From a checkpoint of a small encoder-decoder audio transcriber.
Training: soap at rate 0.0011, 6900 steps, batches of 64.
Data: trained on read English sentences (LibriTTS-R), 15625 training examples, 28.3 epochs.
Rows from block 2 of the audio encoder, named by matrix and row number. Each number is 500 + 25 x the weight over its row's rms, rounded and kept within 0 to 999. All counts start at 0. Numbers have three digits each. After the name is the row's rms in percent of the matrix's.
# mid10: scale 2 width-5 conv, dilation 4 (encoder.blocks.2.mid.1.0.weight, 80x80x5), inputs 0-79, a 5 kernel for each
mid10.35 099:472440519491550490492507517509473481504516476507476509501495524531512461455494500474500480529477488509509444517496485523519501561467477493452497530517533549516441525532464516504480546546492514467540519508524478492515511445518476488534473498504532519544508481553478548542501494494531517483510491447487524546487518487474475483503467446469535508510488504514491537459472505497523503508525496529477517542536499477481511524495528458512516474466505504495492493467489470504505483493516462558497520493490524529477457505545541509464476491529478512444504481532517541494463487477480553489515487539541513529555497477523479512545496501483505481515476501509508544495496516528525491468495508532486494514513493489515514454460530556489521529464490491497500500498474451520536482468497510569492476531477478527474493505498538517506503519505506491523492503480489500524521508489448525531531491513506506499476500531542485512495521515506523523518492469499458492511491471498479499522482491486517503537520482527529507465512482475477478467516501513539494470521508472476509514500503488534501503506522489472538524554526528509478538473538460546526471504461514448511496500495466542475519472497471482563510523496510496477501537481519
mid10.36 096:502500507460471535505514515535481482506496465470507482502520491510492435509514512476488510520514532498500469501547518481507484449469525462530509485544507452516486511485527549479528467518491481545524506510502521521508507510482503506504550489504479520482507462511491482499453490501473485503514494470505496530475526491507512547514484483526545537509535523511501434472508495524527510476476516492504501485508510492490533526520505532526471474513516514522493525529535508506525437550489536486519470535511483482473482488470479529476543470494515424525488468561534474502476510527517464471519537471523497520451527467496498494497486453521541494516527482520465485453522497536515507513482469489457504492499491516478549483485526518479482483493468500513501519517456477527561473504504481501499510493494470503488523492544490455527498519483504533485445524508477477486496516467498514529503533506462485518562524455467500507536513484584482486525493517473512487504491486503505511506475494514486489502469493469478507486474482495539490495472481517484530541487524475521453502548512510496523460489501517467491519499490510482567490473480533501494527575520483504494538476479477494502458551515497529520458509476489447512478487552485
mid10.37 102:531461498514500489507501498564494536524515495488496518456468545458496535502485470493512492474515512542537481516468508514517485508510499511494488493455473491492496541509500525545452492546518519487493468543497499529510481515530523518502510536483511502494513515513493470492486541515512489470479554513476468507481508509471482494560514464471487497523522498519512510496493441507450472468469508504512475457503496526481486508561496519504502524465461536509489547530485437474526465455503500496525469500511492476519492474515477495516488508519483534497498493467525523480484453545499495457506509496472495511520469484482480537525521531513498486523493541540463529484533455520508495466479539499503496483535509458495516532459499550499532515439524518496563491508512457514469582497477485446534460488468519470521466472532518495531503478549537500491485481522501522491497512521483489466504502551499496486519498514499498534460472508510528485482477521512488465528504472509498522501483489517489478506456505545476456527467473513488493478497546496518482512504473498483447486547488483514502469464477505482471512491533485500494503491515453530499491461502551498447457527511470542518463500502469545475500526463486512500494490478488
mid10.38 099:529531439502529536514533507499455472469469493510491498500496472492496477497485504502472478521531459492522526502519471506489523468481490493498498508527448506566499493464498490457504535513535496492447493506479494497466533517471490487525486494533501465457488488509471493520560506503447502502481451534493503502508508525499505511473483527525527516535473471488508544521511478492515531480554487500503503512471473543554470490496506524479528549576498497510522522486472518492526490555529508456501463513483487493508481574483489504467516509503484549509527544475450473527460516467486510506481482509544483468472479503491543456481466483514507504529507518481486529490473508493519474490505510477503480509494504513523479483529524528482532515481479491531505503496525544488495503511483506458509543526483448495476442507480522532479512484470484525516517496504534498498481472533478496533473510493476480474489517495515462492505469505484471513501548507464509530476498487510473499450507530482462518486495469492492465493531511519517489479482477532481512477533513488500528481519492545445476533556525488476510557492448498496552499510498517460522467526531556511528501505456509507513502492520487503475563452479504536520472502540481
mid10.39 099:503567513487471484503479470476500486503532479516504457539520489534551488512512484489488483558515466487514510506525539479489483477495526527510474487472501495525511433439498540487463469507502483496488488506483471464459546540504493474509497457508464495511470492484500484482512449453516514505464472512493476498500523540526515474505509508560516462473509546477489508494469502500493451514500516477568496498481481484490519514482541518503518503556519525517488487518510479497526507522498510532518490467458496483493481455544476483482525474490535510510529525435503497517538471509475540523499474459449448540488550516488503522497491489520512499523495526506508499500475437509523496501471534486490507485527516480491527486538510468499489499466502462501465505471440480474483500526515523505502484515516456471458500512492512516495485513484459461482550520521449509560501473517480494512488496518514492476502504482499454472495534556495471468494497561484497470498463519447475535499501505478550495505482517483455464512518506488476478471485466530526538522495493530491509493518515514516528522500514482478478505491493468478525508477485517488513487489532520505527504527484467537471553571517515483488504472542534525489477512492508
mid10.40 108:536480503487518484523469489517419494490512473540479535535510520497460463481500517504489509475519491471498480479486459512515502511467466494512539490507559486471523480498489511522490532527438510488521538467495507440492468526515519519488506500498495528479493508485497493521491515521516505536516488530438512510490504545501492493497542556497534499479489491494437498536464504519506499459513504502533491489517486513522532503502475522552496432530502481492515500519490506528528497532474494513479463468479492477484483518517481476517503506526498497487474489517493506516485464505483484489466518513503540530462505472498535528484495460499499496508478488550541482499453481530501485494482473484470471525495503519517488476497475507508505525519518491494507513518441481497503525511513494479506544506500532489498513423480483525485516477509491487539458464518460542514477515494484535444496529471503521516483530529515495496525528502495500493525461471504527472521530482513542482543506541465479495486548566433499540487479523509494589521460505523508519524509519471471532471498477537456549519509503479492518518512548451489506519524504457503485482517433466541506509498483530520511541496515509532470478483509501532539522495518472
mid10.41 101:515505476559508486528513529516475504488470518479515485543490517489557539486506496516526506470495543476499498515491471494500482484504456451490515477498471502483498507539520461488450484537505476514514524498469488456504531506494520468474492492498499498494499460509527464468543500505552497494555490511517481480514530515576519516535495583558481513488501510508511489456489478543505487467513514494514473536543520525483501464503483515546490475460472561505524521484513504474572457492485474473500534496503524538479487531495529529463515508513500545461510516504502484543494538476523462523482488493487533501508477497516484492472414521509513485505493506480509470496497486527494495488487524518504470528488545534488499469476507527523536505495526505456478489563462452478510468515503510485482496526493446508519512557499521477493469496546528453486481484493508535517497500515496510493536460498478513506506492533457489516494456484500561473493475507515487511474486494535549529507491518531453477500532495488486491536546494517484454478493516518490519487492493457511511500500486466517502501532491479479564466511487498496492502458521487526513480493508529499487499512483501499484471490462484517490474528523465553528473511500460
mid10.42 096:487494526504492473474503541486527471480530483513481484511549478482542493498510524526497448498485503523524488551545503465527463529520525493530480478533517456512512495476566501503486480498497492459499504432519478535494538494446518464502481500516488505503453440491510506482549460484462534506496481481505487499482524491518520488527503526496499487513551489492514506480461523485514459459525473503512478488523521536497543526450502550534496472528476497500490521503491453492493513524490480562488513484514502505515503466496492494466511492522495490506551486486446469531461476512484503465438554499503479475487500508538464477507491541513501531476519496507520473527512500494477486491569489508515464492521538452521493495507505501462478484484505508538517509479537526496493559512501504491478483473520500502525513507479532471478505509523475466499469514546487528478516499500520534525478502496503508537500555484498517456473474487477542548501527489520501504553466473473521497478473442490511516519443474512500468508521498524469499464525500515477553531503521500520492464515539516488519517525499476458508493544497462525508516506502501527537497508525526537479453498499487552467518481526526550523502472535513530526495482513515
mid10.43 102:510490520495512499482475531485531507471507520512516490497481478469461472484487488520508476511493523522462495477441464505489501567510486522515499530464469530526504485477496464501482509537478504540514476492474457516492513537459499519510532497504480542476465456514531515470480476488510498468494446468491512533551460492490517497528524478488475534527514523494462538499506495508502470541494494459514519512493564483465504497499492493507463512509514509526561487523496461522475480475530546518489523526478496489511520419467502479517493506489511516508506494486525520497539530527506493481486502488512469486500488476478515481486471488426566481493502459523539528506493505475466512528504504491484510524523506505487499467515500539516499523493464489493483503514535495515463566471502488480494481551516505529487505500476507475476494516506545485477505529495479519515483535511512525535470512505501495592497517493513518502472521498496530503464506486480507479537524472458513509502464502519447529497493479524545501488517484501479548507474484490471542523465447479526522565502556473429511464504518516470495510514517520565482466491491537483500442482502467509544537492487471491509516494495531488509546498503512511508524512505551
mid10.44 092:496508451505525500487546562581518473519510503500512503497471476478488503493499476490519498494501517498434488546459536505469486492482509485471488498520469482505471491529484521517491508516577475502486491558478493493472484494506489481561522476522455494483476471489516513513490523562456519521485496491479521455509521470516472528474532503497503501580519505539480491509470500482521466453522530431523492536460502501553494474528462516505516499488476523448518491495472500494446459554490459464528552487507461483475469521524520519482498478502500481476463489471496496503433501476462490472509489484487542523503479511475536480505489459490499495461457487492449516515517492496500478484545523499552475516488479501546471484489550523473520453494510507494519501561499481516475481494518511485514522462513486499462515490483538509568485493527515533493491523494503470481489506477482478507482505498466508477485515500469516477492486486460482480487502520521525476495480489495530479523483491512527465520462475534500502498509497463459538525482475517480481464524494470456528519505484477489478529509507501479480524487524454471492501511509532521505486495509486512476514492512474484536500525468511503498513537508475480502476484550464
mid10.45 089:484465498552469465511531463490467484519485495474502528497502509472512455502484492459481556476478485516552503488540503470486507506520488508507488465454469513505518523497474488518507516508494517479504483551493496523505485517465473486489462501491471510442515526512544471469468506543505521504491519449493462495540463470478478528541533501483492525443534505529483499497506531522536495512514530529501471533455493483537504502517459498461505493470508558475476521514495510452478467529513499498505497473463483512517504521497540477514509492507521440493468468499498565481507466467527496494483507485485458494432477508548504461495485500505530479506492494525530440483477494515481479504530497509504500485493457513529493521544485586549526462481485464510468507507465504455482566514460479504489503448472463484501458491511531513461491529512475475452482540455528486506510498542524480505514535502480491488502466520519484494506456496491532503485535513468460514540508522503495532494519479479497477461481535538519517524479481534505459491508538488490493487514498484496493515513467512523468484469508472465473482503529470530490500506525535512495517471506476506460495497489498490483478501519558509514466525497495516500456478506496
mid10.46 102:489465477486486468494488491478516437483498509542479514496491517478508508490505535521526508474486506502500526468496494517472503538565477513453509568524506504515476526479428517508496510491541500566503509460481494493511460551491534524503526540514495541519507478463524486493484482514467507535499478475527467461497510539486481500514476517492534547452449536497514485515493476484478497502474452545521486510464494491501444513497544518522461529506493531519469479478524530495513484521528467481479534512488516504477444484523519491512556494478500477482521504459477514524473533519469468481453503520542490490504518509499490527476492492509520455518492519453558453489471479541499477527487532453479517474521505448501509501487490460507476493468491497513488506500505512480511574486484469523482529491475504502488492529529507504473514495516523485547470487483479476495465508511530469467497466526478514481514492504508521463473483476471484494559509507538498482567495487541465474483527494486477506474463516573497451501486497524484493463483472551522487510501474499506487510499532490482479513505501475478508465501495462529516461530470537507480488525478524475521496500478499505509490468518539473483513482463491528541486488482490
mid10.47 105:499549489520533516506458530510481494488576509505455514491491517519454508503490506474474483476477494471542528520499483496483530481490519506511451502515519485490486501549522470493510473520539459507518502532472505506501486493510503524533462427488528521502501509521496533529508500477493509542482503548515503513480523493501518514484497540505559506500493490503474549477525465468491513482490488529475496490485542542476479530484469460460506495502486495477482483513498524506494472521505447471486464487498540493468520502483476453449471515533504512512490487503523493504521527523501525497453486494420458569520507501477500515519497481526485465504499535474500492516493544481477517462522489510497484533514498487507487543482489498489518480503521494522500519474491474541505522515508525487501493470493503535501478490518488499482523531462513478490504509507476532523470507475477493519499460555523456544477511489474515532511484477475492492490476503498440492493487499510541454516511465530539466534513512558462482514510533476470491462468504496498518491479512515443466461521464471487504491502497548508493520491487483506531533487504512465455500467541538561505530454531512562468564488510495509474511531417517521531506491493514
mid10.48 106:487460488490522469541503516431500534489484517494518496505499500506496447485549511482521538487538475542550506470506452553509518523529518542508472485548519463515513456527469476501479524477526524531497496489490515504503489477488482511540466492463510476505536539533489481505492514477546447484518531512491494500497485467488520556505487505521496490494497532478520510505485519496488470504487497490563484516505515504499514520547446501519506508484517502505532534494515463526538464520495510508498475474522483543469493465501533491481481511470475483508532507462499519529478461507501467478523511499493481523538531538434468496505505488535474532518496456512530509498460502572526534502457525452532516489455527506490526519523489483455496550483492533520487514462472508498511483516539574512470543510500513477498448460540425489540483503529490476493505472513468518484479469489501483494493510451506505523542486482492483521522496484527483501501467506496470540483527477523475528510531494501509506500498485498453500487478530511504529471497474478497529476477517471510483532548493490449520545521472477489512487481493515494499505512553532482511509486473489521461506522488508497502463475444478463474504479514496496526518464475528
mid10.49 093:488502454517493530485491474537471500461509501488508469477496485481473506509528505440505479465515442534494485522551542516510499488451495508495503505530462467511533511482477509507497500504465513516495510491476490479501555475511501463511495473491524473504497470504504475487511454481566509472524475510523475484487493503521462514549487526477522511450535539504534516507522501529474533496535504540520481519514465507496491526486516533466480509515496494533473524488478451474532487521472475489524482470529463516502476537504480524493474517504483505483475522481526511545459470454504463498540472474502502567468458487467490498490485496497500514516521547515531485511495541489508493517492513479488485545481508467478521529491527517505459556537539496472484498518464488530478519535481465488497486444476534551456473469487451535480484511487509520501526518533483539503489525570452491528482495483518531523477478472496526519483545471486526513530481537511498493516492466524491466499542518489500510509508495469475463480498507510529526532446481504538512540467467493503496515512466470534502534500511462524536552486521512534467482500520506539476538500487514483497474458512478511456523535442507486509503508499504527482498454516493
mid10.50 088:501477538495505484515510534545507509496474496476497513466503561513528524523485475468472494506494548525523477481505495507494500542498459456489456479566488453460472471494526445487471508543495520482509521486512510504511485471482508488475479507494525480500502505504503517495476512491456468475476523532497490509501480509485524515496461537506487494552466503502537506533545513475458490446535468477519496478482484519478530513505510512577513535477497527523457531498515507463467505558471502494511511500476476450514515490475496500511517478515501522507460516556507539474506530534457507505514527475516478496468515487511518480490525522495524529487478500518522539514524494529502498486513477484505533499474497498494490506480471429490529464493480499499531503494505513502545470541496553533502495494504522490489516543521470521457481509530485527463460516524468467513505481539505524450448480555512543511544469475501481531541531495507499464467505509489490534478511521491508459530464531490463476477532520475486510489511521467469483478470489455539584476489498484468523502494515478500561467501507516488496471492495497460526502544522515520477484484495515481483495501468537467470500545470500512537527459490480495499483516513476
mid10.51 101:521495477486488501505500464502520497460525545477490503491490552498496487519524517498521541513467498567516545538437492506515479525531468486466492481498502511458469468463527459490462476506533493535498552536537547510489472488477522538476519506501508481509469503546505510465485521455504532484481514495467506529502501476447475512483497579497488518519527486491544491513517463513480474515520502496474529496516495510438466479455542493497506540506475517501503484540543512502539481470519530504520502483511526485524503459473484489503485508505517470507516473444516499544495472544532452516534525460521523506556528487520463503512495517519506548506486494506513529560468501457495489536498503527527506481525487472497449491554503472511509465535508513510528519475495534470493525492511472534539469533500550513463490492455504457503484489531501509527510524451529519488497525469478487529489471481440502506494495523471483507495544510474498505515528505527473496520516496472515519507485529488486506537492480512523482460481501500478533536542485509518496473519504544478487470514525527507550475506504506487473492464498523506487512474489503516479470522511482464488490481510504461524520469510495465542522508486500540442512457481479
mid10.52 101:485498465500461490524502513534545500502476486508506469479525497537515529512532497498520482485519534526472514527498495530519528505499487466495483489498512504514498482537522526480537543533524544478436512498489516469462502499503479476502446538491520483531518490488539537507527472504485543460502536531547503496476524534492503473488510514507498475496480506538499472534546500468532533545503496501521490479478473534540518441510502446447511496512495536531543482540508470483465496508529479532511514480489510506499561477460485525516460473485519541523509510524439472480507496522433511489469508493482505484536554502499502507497454504515510517504516484515517515525473447532494513513487541488527490495446494526449504481503527492512445508487481475461559496487486482525454518500497495475546488513540479474492486458490523495512484473540521520519460546496506515447524484467467522465487491500475521514500464519497548516480489518510535474517520511498500507506489537511479469525490483457531516567505540477544494555501491483504485486500499482551493521506489450522471503506486488541468527535489510454502486490498455500506492477513492487475502485491520500509490491509550500497521499500494478484475535519492502465529560536493
mid10.53 105:499479527481454530528521530510501536535506499535522484515531485494538479443492495535514497473478528435473517506502436518545484475492529485479475473511500511512452503490470507499519508467480512564503510510477528488535489483502512517526488475535461492478482496444538505535479484515577502517515501535482503490502487488491538463492481474471552525502547498484479463530533540506494506522530444526485497486519474504485523529495453496482457546479519464512487486519516494505534482546482525494453524525518515472453523494530516496499502507477453521489507574505480486521470525506479478499505462474502487471453524465474525526470488474528501504523495489577500513517526485497518515464531481485492500542486495522503504507506490464488477480478487439478468537495506503527493461478515485465466552453558540507446504481502482515511505499456482517505520518464480535463472487467458521531496523553476510491518496474494558541475515495518513496531503485499483517477513528495487508493489469480506514496527526514475523493466476470527505548526561501480490498503501506543492477485457505497508521516503510469483482521504495502509521498504489486500513514467518510555461519507474504460501510488504503511484516507471511505472483492484
mid10.54 098:519506478500484476516525498490464529503455485459470481530495472491492519498536479472492511485520506548471532483455489498512494507467467533498479503491473482457457477482473491494480457516493461452495514483482498469476477458494539480482497475510477492483504519519481501505500475517487416494531542478488569535482528536481502518490480487458498477482522465484501477474524515492554478535548493484523478485505499525516474490472484468471481483492479485501527478502479570517484456487459541510506472487483506544470458481495500509496496494487524527437492466500460513501522519520502522482477485502547508461517485501492527489467492495498505499513522498534515497501484486478508494516500457488466507558492510508540468473461531495492536494499492488480497469482520495527465480487525495557493506486530485498514505514512482525480569466465473496506497510515531516523455527527490485494475499495498509529462521493523486505491540505495544475504515488527525527483474470453482452486476445521502496510492496516483505480507500521523505533466488449481506524465473490509523488490454485502518550513475513466523504556490524500521530513499470528535503509527457568472509490498476485528493438477523438483481466521512433470535511544518
mid10.55 101:501523526494506527485465489490527517541539503510484508505494491497492523508482495469474524491491533482485465516493523508488510503486452462498544496543516472472519576463480515493485485464480485537506519481488522500490507470506501492509513518459517475499508513499489455481532509494493514505519529478478522508512500486492494466541549506477484533492494448521505485485545516521551493484493485511469483511522513495477511524476494488543543488533494494521520458508457500516430509493533491474528514512544446462521524492518475533479532495503508499488493494541482498506473490499498478484560478572543494524506460475475474491515466533475523491490516514483526489537524537523452513485561542516554501484480510527531495517485464491504541514509515489524495502482503550486503506493484497468530512497521465444516563489510513511445504493502468490515504484548481508532530501524497476497455546492533559526453487514546488549513539518515450551525539445501527489456514525474522487492514476531474482509510506526525524475497435489491455511482486525488500526514500503488496496576502514491503503481505512496525507490482527490532502509517486490507504499497479520521490522490513496542442535511487543484509474454556525477501496492487
mid10.56 095:459522545464518464536489550477496473519500460507476449502499524494507504463508507486507527501493490512406520490483516506508553515507513481566478499489513478472541471444484485468484483476487514468508467491503484473494459507531505537500484446534477473491504494522481479487467462472508491490542468490492490514509477559491473502532517497532500477492512510496475494482505450541495413497478516515483456520497519483448521452516524498481518551513517493466493486506505483535495474455504472485450528468466480506472517500502480543489457483467517500557516486458506494505513489490507497509494463478488519491501463526508489527484504467509521493496471489451487503552498516494509493521522488538496497514445524513467478499512460487505516523486543476439520530510521518533505504483506522477499503455474507494530483517472547509496469492526497542466508455448494492508485478494490532524488494511569477517465525475484495490484463556552475459507505506524533522446477485523501524479484489482470493491507494468498461472489470497516484483517488501533484501496506482499456492452482476511523513488501487483472508498505502493516503487476499493536485497465489518512558480491474501494552478456507528495499501491476487515464505482554
mid10.57 101:501551475494495502470484504549508505495464499487508490532500509473523499486526471522491535456503511499517500474521504543498501513504535492488466560561503503467488491507489577505477531477503489444471509518489503460501510490496485538509466486466472505477490532511528504546473455488490501510478503502536481489494485489488483503504483466485522461559494493462506495489451549473511487512560567505519484483513449465511496493518558510534505507523488539468489511528488515485466505493547514504486521476524528493497496544461481510496550515461521481484494500501479503496503553529475475472483494467478510432552471452473471514474480512512451493487505482478466498480508500527470534507476521506486479515513471483517523535517508504447511539443516518497533488474503487478457484532551500475499513504485490498494485468501555472509481482545511502486515507490488526440510489520489496466508478488526504497508479476524503554475494553534489495472542535485514514508504479514497492500509509460530464539472480504487524485500494474513529492517500503533509528460479492491514502453494546492519466514509541505483475486448517484480475510477448510504546529527497487517453490514501499487552470518535507513519469524499447468492512539467
mid10.58 107:435505500468464510547492452481513537478536520483498487483460531506453504462500513488480510503521505467497502490524522461506447454519467484533506481536533515485571518502506515487483503486484474543511460522509492528530471545479518494486473494552491525498552467513507533501421522479486479497509477525487500542494548447512505504475507505520518462493497477517534485550522465515499536496481529523533528503514489530484524513472488487513512500534494498507512471504515501492548532504515509499463480501505539503466523477477483479498518472521517478515537497518482496505450479539523495468479514458493526543504556504481513501471485491493514475476500496525489456499551489489477460479529550490486464515504526491498509468494507484491506527535524531459465511469495480516444499509515491453481478534515529499518523460505520479505513536518506479528522493501538492521482495476501513520490474452504476526455494501491479511574503506471491500484494502503540482506504501484519474476468540507496525563525524508469481539482502509491508512507515503454488488485529484484499496524454490557477481488531495517530543485482481523526520506517545491503528468518487529512512477527465529496494517462474474498518490479486574559472489487539
mid10.59 099:467524475538493445495510486507499506517512530461500520503518498487537486488501478460512496510491518495513451523458488513449496498475486464556478515516490484510515501492483476480528496497463519506489498471553454531517486548484505447472510529483511491502527521512492501492489478496534515516531535469499503490494488549499494484442509521477471480520467485504537496506482485527531471512506484482480482460522528491510507540512519467519547491514470531436484493509497499483518519445495509461453477533483500537511532489508504481489483490489479514478504512522488486489494481536482494452543468543481526538527500516491480518517493490459454482503515553491465513470515487506475515506484479520490498494476538513486495496556501491502534515514522460521551465482486474497503538499509494513535505489497509461559538559561562527474518519513468495520525554491553493478460533526510505480528486512474477477493510505538523476487468517471509488583526472529515501552522472498466524507488504480512478509484490542463534505487507527516462518481526501498525454540501484514532500467441518489486495453464504514479494514504512478509476532501477463460512525478479480533505519496527530477485517522486436529468466526492486504478488471503
mid10.60 092:499489537525525530476480516505452523465480532502531517489495527454503519518484495531518459508499484456474518479511499512476513508497485506469525470514468519492476526519524490501449477478538543471513504543524488510492517488491493501476516544479522547489488504496522508488505547510478434487514488529492458504495497520493527485504525460507507463492479462500523479542510510477488512473501492468507501499481494469500545550521565546479478493451470534480453497501457494504536508473500463464549465520498467481518474491527494514502499497505529494477504478508457518508507502542503513470514470467544452497475511508471485532489480469537488491524529481513478489506524481476507521527494524520505536464490521490515513490496518489492512518485477461508485549492485455510518496492464506479516503472460520516496494563547476481483479509532464502493536488518485498520476489471511556533494457497560496528469520489519484426501507533499478545482465505498517464551498533511486511538465524496507488507475480504472512529523481505488471524536456509563490501483472497454538477514513487503543477453476501499510448544530519466521492517514473535493530518504489486533497500467518480486450489524533520488483501491428490509489454467470
mid10.61 101:520493456502481447465533505515508507492535533523492510460499500530472465454578491508510469476503530460487486456510503500479492504522477487462553563536524467480507515529478482490496539460524572525506455536507498466507531494495492487488524499495516511485484486468521461471494475522495479531536473477505473476515505530491543435501497556543463490509520473490524516552488498521559466506498467481503500538518499520535500525490492534515483494477517481477518439486554508481511478492484519477508478521525532508493499492496503484507501495506549499493488488482529498526503518522478533474492518530519497492507501494477493489518459501513511473493535525498502485525522526505489508511518537534465457508489480516547518458486487481509525493500553519492482512475517524477472565468503480516489495556488482504509528527534486508517492521499524509542489488493496482483495485495502511563483457514511485515511505485513525466493557491529541507527511523496505530483481486522533498483467497496470487487545488509555541480480442502497512506500484519466526496518494520488516526475483560487560441507491455499523505538494529499479508539509509542488489513475468528530493484470538455544534525545491478520495524481492511460509502483510
mid10.62 098:506525519493481503503536445478486503482506460505477508496513488520497484488485469512519508521496514505494493513496515533532478511510498514461503514488529477475566516500514471540465545480479511503491514521473500463532483514504462521522530483495496533502510528494519529497515483517506483521506516490478513512555550519533530445540536496539502488484507456482487504482474502482579498510510527486487503523521508494514539490516534485530469511487506542503507498495487512507504527515469488492449481440523516517485489508525470534502484549504483519515509525499480550486503525523504543519512608512538552515479487463508506476532466540460507502455498515509499504530498449557507528466550441493507483477478542515492499525523498491539475497513545479499490491526487491484497522482504484515527474525482498516541550524498497493474489498482472479489471511532467554512558505505488542502456465479516522474461488549500473506468502542465518493523550493492500469531512469514517504503473491502505501538531494508501552513491469568550505495500519501531536483509514499503529452447495526501518468472469509489511509552552496524513477508500511502488544477502516507508527544539482523537478503501487481518515495488460516496481512501522
mid10.63 096:524518498469503494478521545508488484519511512502502510480476475503462495477515494493480488534494495507522497525546478533514498456497470511510463518529479500443503483494505519508501525457491518484444502497512525518436454503538493506475478530540446492503535497459500560487538477471498507492477506524479523491480514469538571477489448538500486487521530501563479463475455491468479493500478509511513516499500501496561483470524536486475514514485501507512479497497510493555492560486478507521502519504481454520492483479494492508524511493519503505509463492490470494472549499521463520518519483503494498506496537545485519512532511466520524484539502507510464503412507461499469498523535520547541507520506468494496492498475495465539476525516500512478541501483498569527485508519507504481507476533536470456468503482498458521470471506523507538457526477503506532527515474481506469491458500485508518508445504496517503517447511512504486490482482479536470487531481552473497540461459498517481494496477477495466494489507491519476527460512508526508525563462475497528480506457466510487485502488497498508474463507465512492494508505500485461510508513493521530462534482489503526521525481461472511482441508522501470439519560506481
mid10.64 101:531541534466459467481529525488525495492522493517519490487462507517458491461480504504498546513490566507492503461502502478476481515519467491489487503492518497499476479527562499472485491476460481494496484534494520514480468461522501460520547487515477567533524480505450530507507504504504507480476502450508514502475504510526532494532482462480481465526499470486552504491505519461517518487526482497508547516523519512496483499522495530525447509509512559551491513462519483535497503508503521513542504517525508532562493448515506520519522484479491476506478491466484500510549526519545472497479512434494520511554505511476514501503516482495454464479493497502475549485516519531493527452515519531497462513471494487501520475547506508480478520476480521516485542552463530470506499458499522519539501518468531444523474533499475456469467486497540508491529478461507486503522513507528464506547517560498474506507515506511516511490520484546500504493520463500488495513486541532494466518495448543499507504454521477546459479427524515497507494501468541517518487489513508521467483480496514478527474522496512507494477475491474533484516506451555492499557487500503488498506494505489495486508508516481560527502476500508517484482502530473
mid10.65 107:513489481496520457495505525503561526521522468492477501485515536477438524515507526532532452508522510491534520485486496488485510472506533534482500529514496506489448470516489503486495525473487495477518489494509551461486503493506529500508501509495493479479449432521515582481478503498460520472506494522490551517530531526483534537475503501490503516496465481510478486533538495504489494522538480511527508469465475517508482478509540487507489496482483513518480507513522501509543528496487487538523511467499498468548471503481538525492485492519494494480518513499460513514514525509487531489466492525500569474452475517465511481495489497500488508492462516458496516531521453540515428505512467517512494519515489503535499529501483542455460499494465509493478506506521510455530504521516500486463542514522500458507527465494528461526515492507486495493514456496537484493518513442483550464449519517520453516567448486462543508518498489526458492475551509487539486490502514504497491529549481506510508498491490491502495509462523494485514504513511486539528505474517478455511492515496462517517583479490444512506494487487487501470479528522541545517520499509476477550495525471508506501513517464516471509515493517431460541522478501511
mid10.66 106:514511503518528468497490479490514482511461482483480507496498450464477487474543482516520486505509526536486548516504528484488520529462535498492514531499501544489451493503484498501476497494507539540468496525490472544470500498526502487528467484523538481498506541489463539532492468508502463521524516481527485440502503490471490530512476447487517460480492546499505480532492504500515466515513484484425477531493489500465525542516512525524548515468485516545503508533531471487507474548491477468517540468504508457525493480489514465529530522507485518562494529514457517517489515498532528516520499497526496489490512441502502503485515468505437497495465503536517480506439559509518532525511491512504496502496481504538451521493477455500512509521493482500465534479499529500525508504476496513467506483505493506482446499523473482507474475497514490523501444450489518479514508495491521459493513472564454477474492514460442461509513531520487493514455510495539471483529550470523445513453468493540491526525546509474485481512527561474486512536468506487509518480531477461470527482482491517488524526512525506476518517498497537486507470491484480498528490509518477505517528476516519471446522482500508436512498510503514509495488522526
mid10.67 103:523504516470466515509500472455479459507473489536507528504502517461494497542509488488449518477539505525490507500510477539455513501535505499528474489516484514507461548525510484502514540528485499482549494503494502533496493510487510495475481512506469500494551529474486491511463495515488508523499513469464476538485460526546486500478503494521506456505482550491458502527454510484499523512442549496533489493482463568477525483518443529496488555539473494453477490477475493468495475520535536485492534468481512490538466525512516546482538471510485478493467532513495503497464531542516528505490494474511493530476429455518515505526491508543513489507523517484520490503512493488501495494495498477468538483504485535533514502495487495529517518474512495484491509501517534515508488486458491519523500503477476508458486520523506530487540499474479536522490471537495453518484480480500493511529543475504509521526485487507522520526459481483477506497495559535519516542489503525479516514478463480514520525507485512485531493458494485459533505482465546486464522543549464557523476547508509512512524509493498492468446515526496500474524491494514559496497479471469540476535503492487480448492523467467516546497516452442454517452488499493
mid10.68 105:514505475496493543479435537540481514509515483509482485484507496486526501509530473502500480486485481500523496546469538505497476493507507474540495508510497492511506534542490451472510485543538504502506489496472510522509518525543484456554469467526508486521503536508493484493477489478541502518479467496527503487511528459484481518498456526526487524464507512505465551499490522488480512497483476517490514495457522525484485487504495527495465528452532470536556475529523469458488491532492502476510472486474496528529511492471521480486488512476429527533500511497501549501476542541490483519515441501500520536502493474491523473478461510487504487517536469497507487506482508503488452474500516513468469526487519498537511471439511505513514459529480510506522520487511458488478519525475522482498470473521470562472473524498483519531498498449487561477514500502465503513488524506504553531501498502494502530493507499460516498519523497509458479522484495495483530478514486479505434487494472519504487521485469514525507533491494477476456470505478504485483489461461516495485485473457517448504521506493521513524520528508523431547506580475509516484445511482521518518484434521504522518499511481526495495519536512536582487509505570507
mid10.69 105:530495524514484491555512513524513491480479503458528489514523495504495508470553474494495534488508521449523479531457474511512481479540500505498493464485514504502469528503513485455506500531539474473484520466519500533488467519541486492517532465499519470474485555497496536476562509482501540487502488487469545524541501537507473481502502496528492500564524498528441500495511487497495495470545523493486545482506519547454533482492464526489462505457503496496522502477441490494470525511487465515516441488501504490508519470520472536484521519510509504497490507495512494486483491544473494479467502527521502496507450468477484514487491491477469508529511520500558481493508495518500488527520478472544513479481519517432491485547502506493507509541452512528524518518508508536485479524447500467493506468508487523520506481500474491492435500572502492482494527499479521497469528525506515489498489472445469527535509508530463495531461474510538504513492468520489514481509531453530560508472513534491507506465533518482475460485505539480497539443504532486481533504489472483455471473516523528501491517485495559509514501505460515449522449516562525485491499487523490486527511494467471515498502476484510512465515460521518537523488513506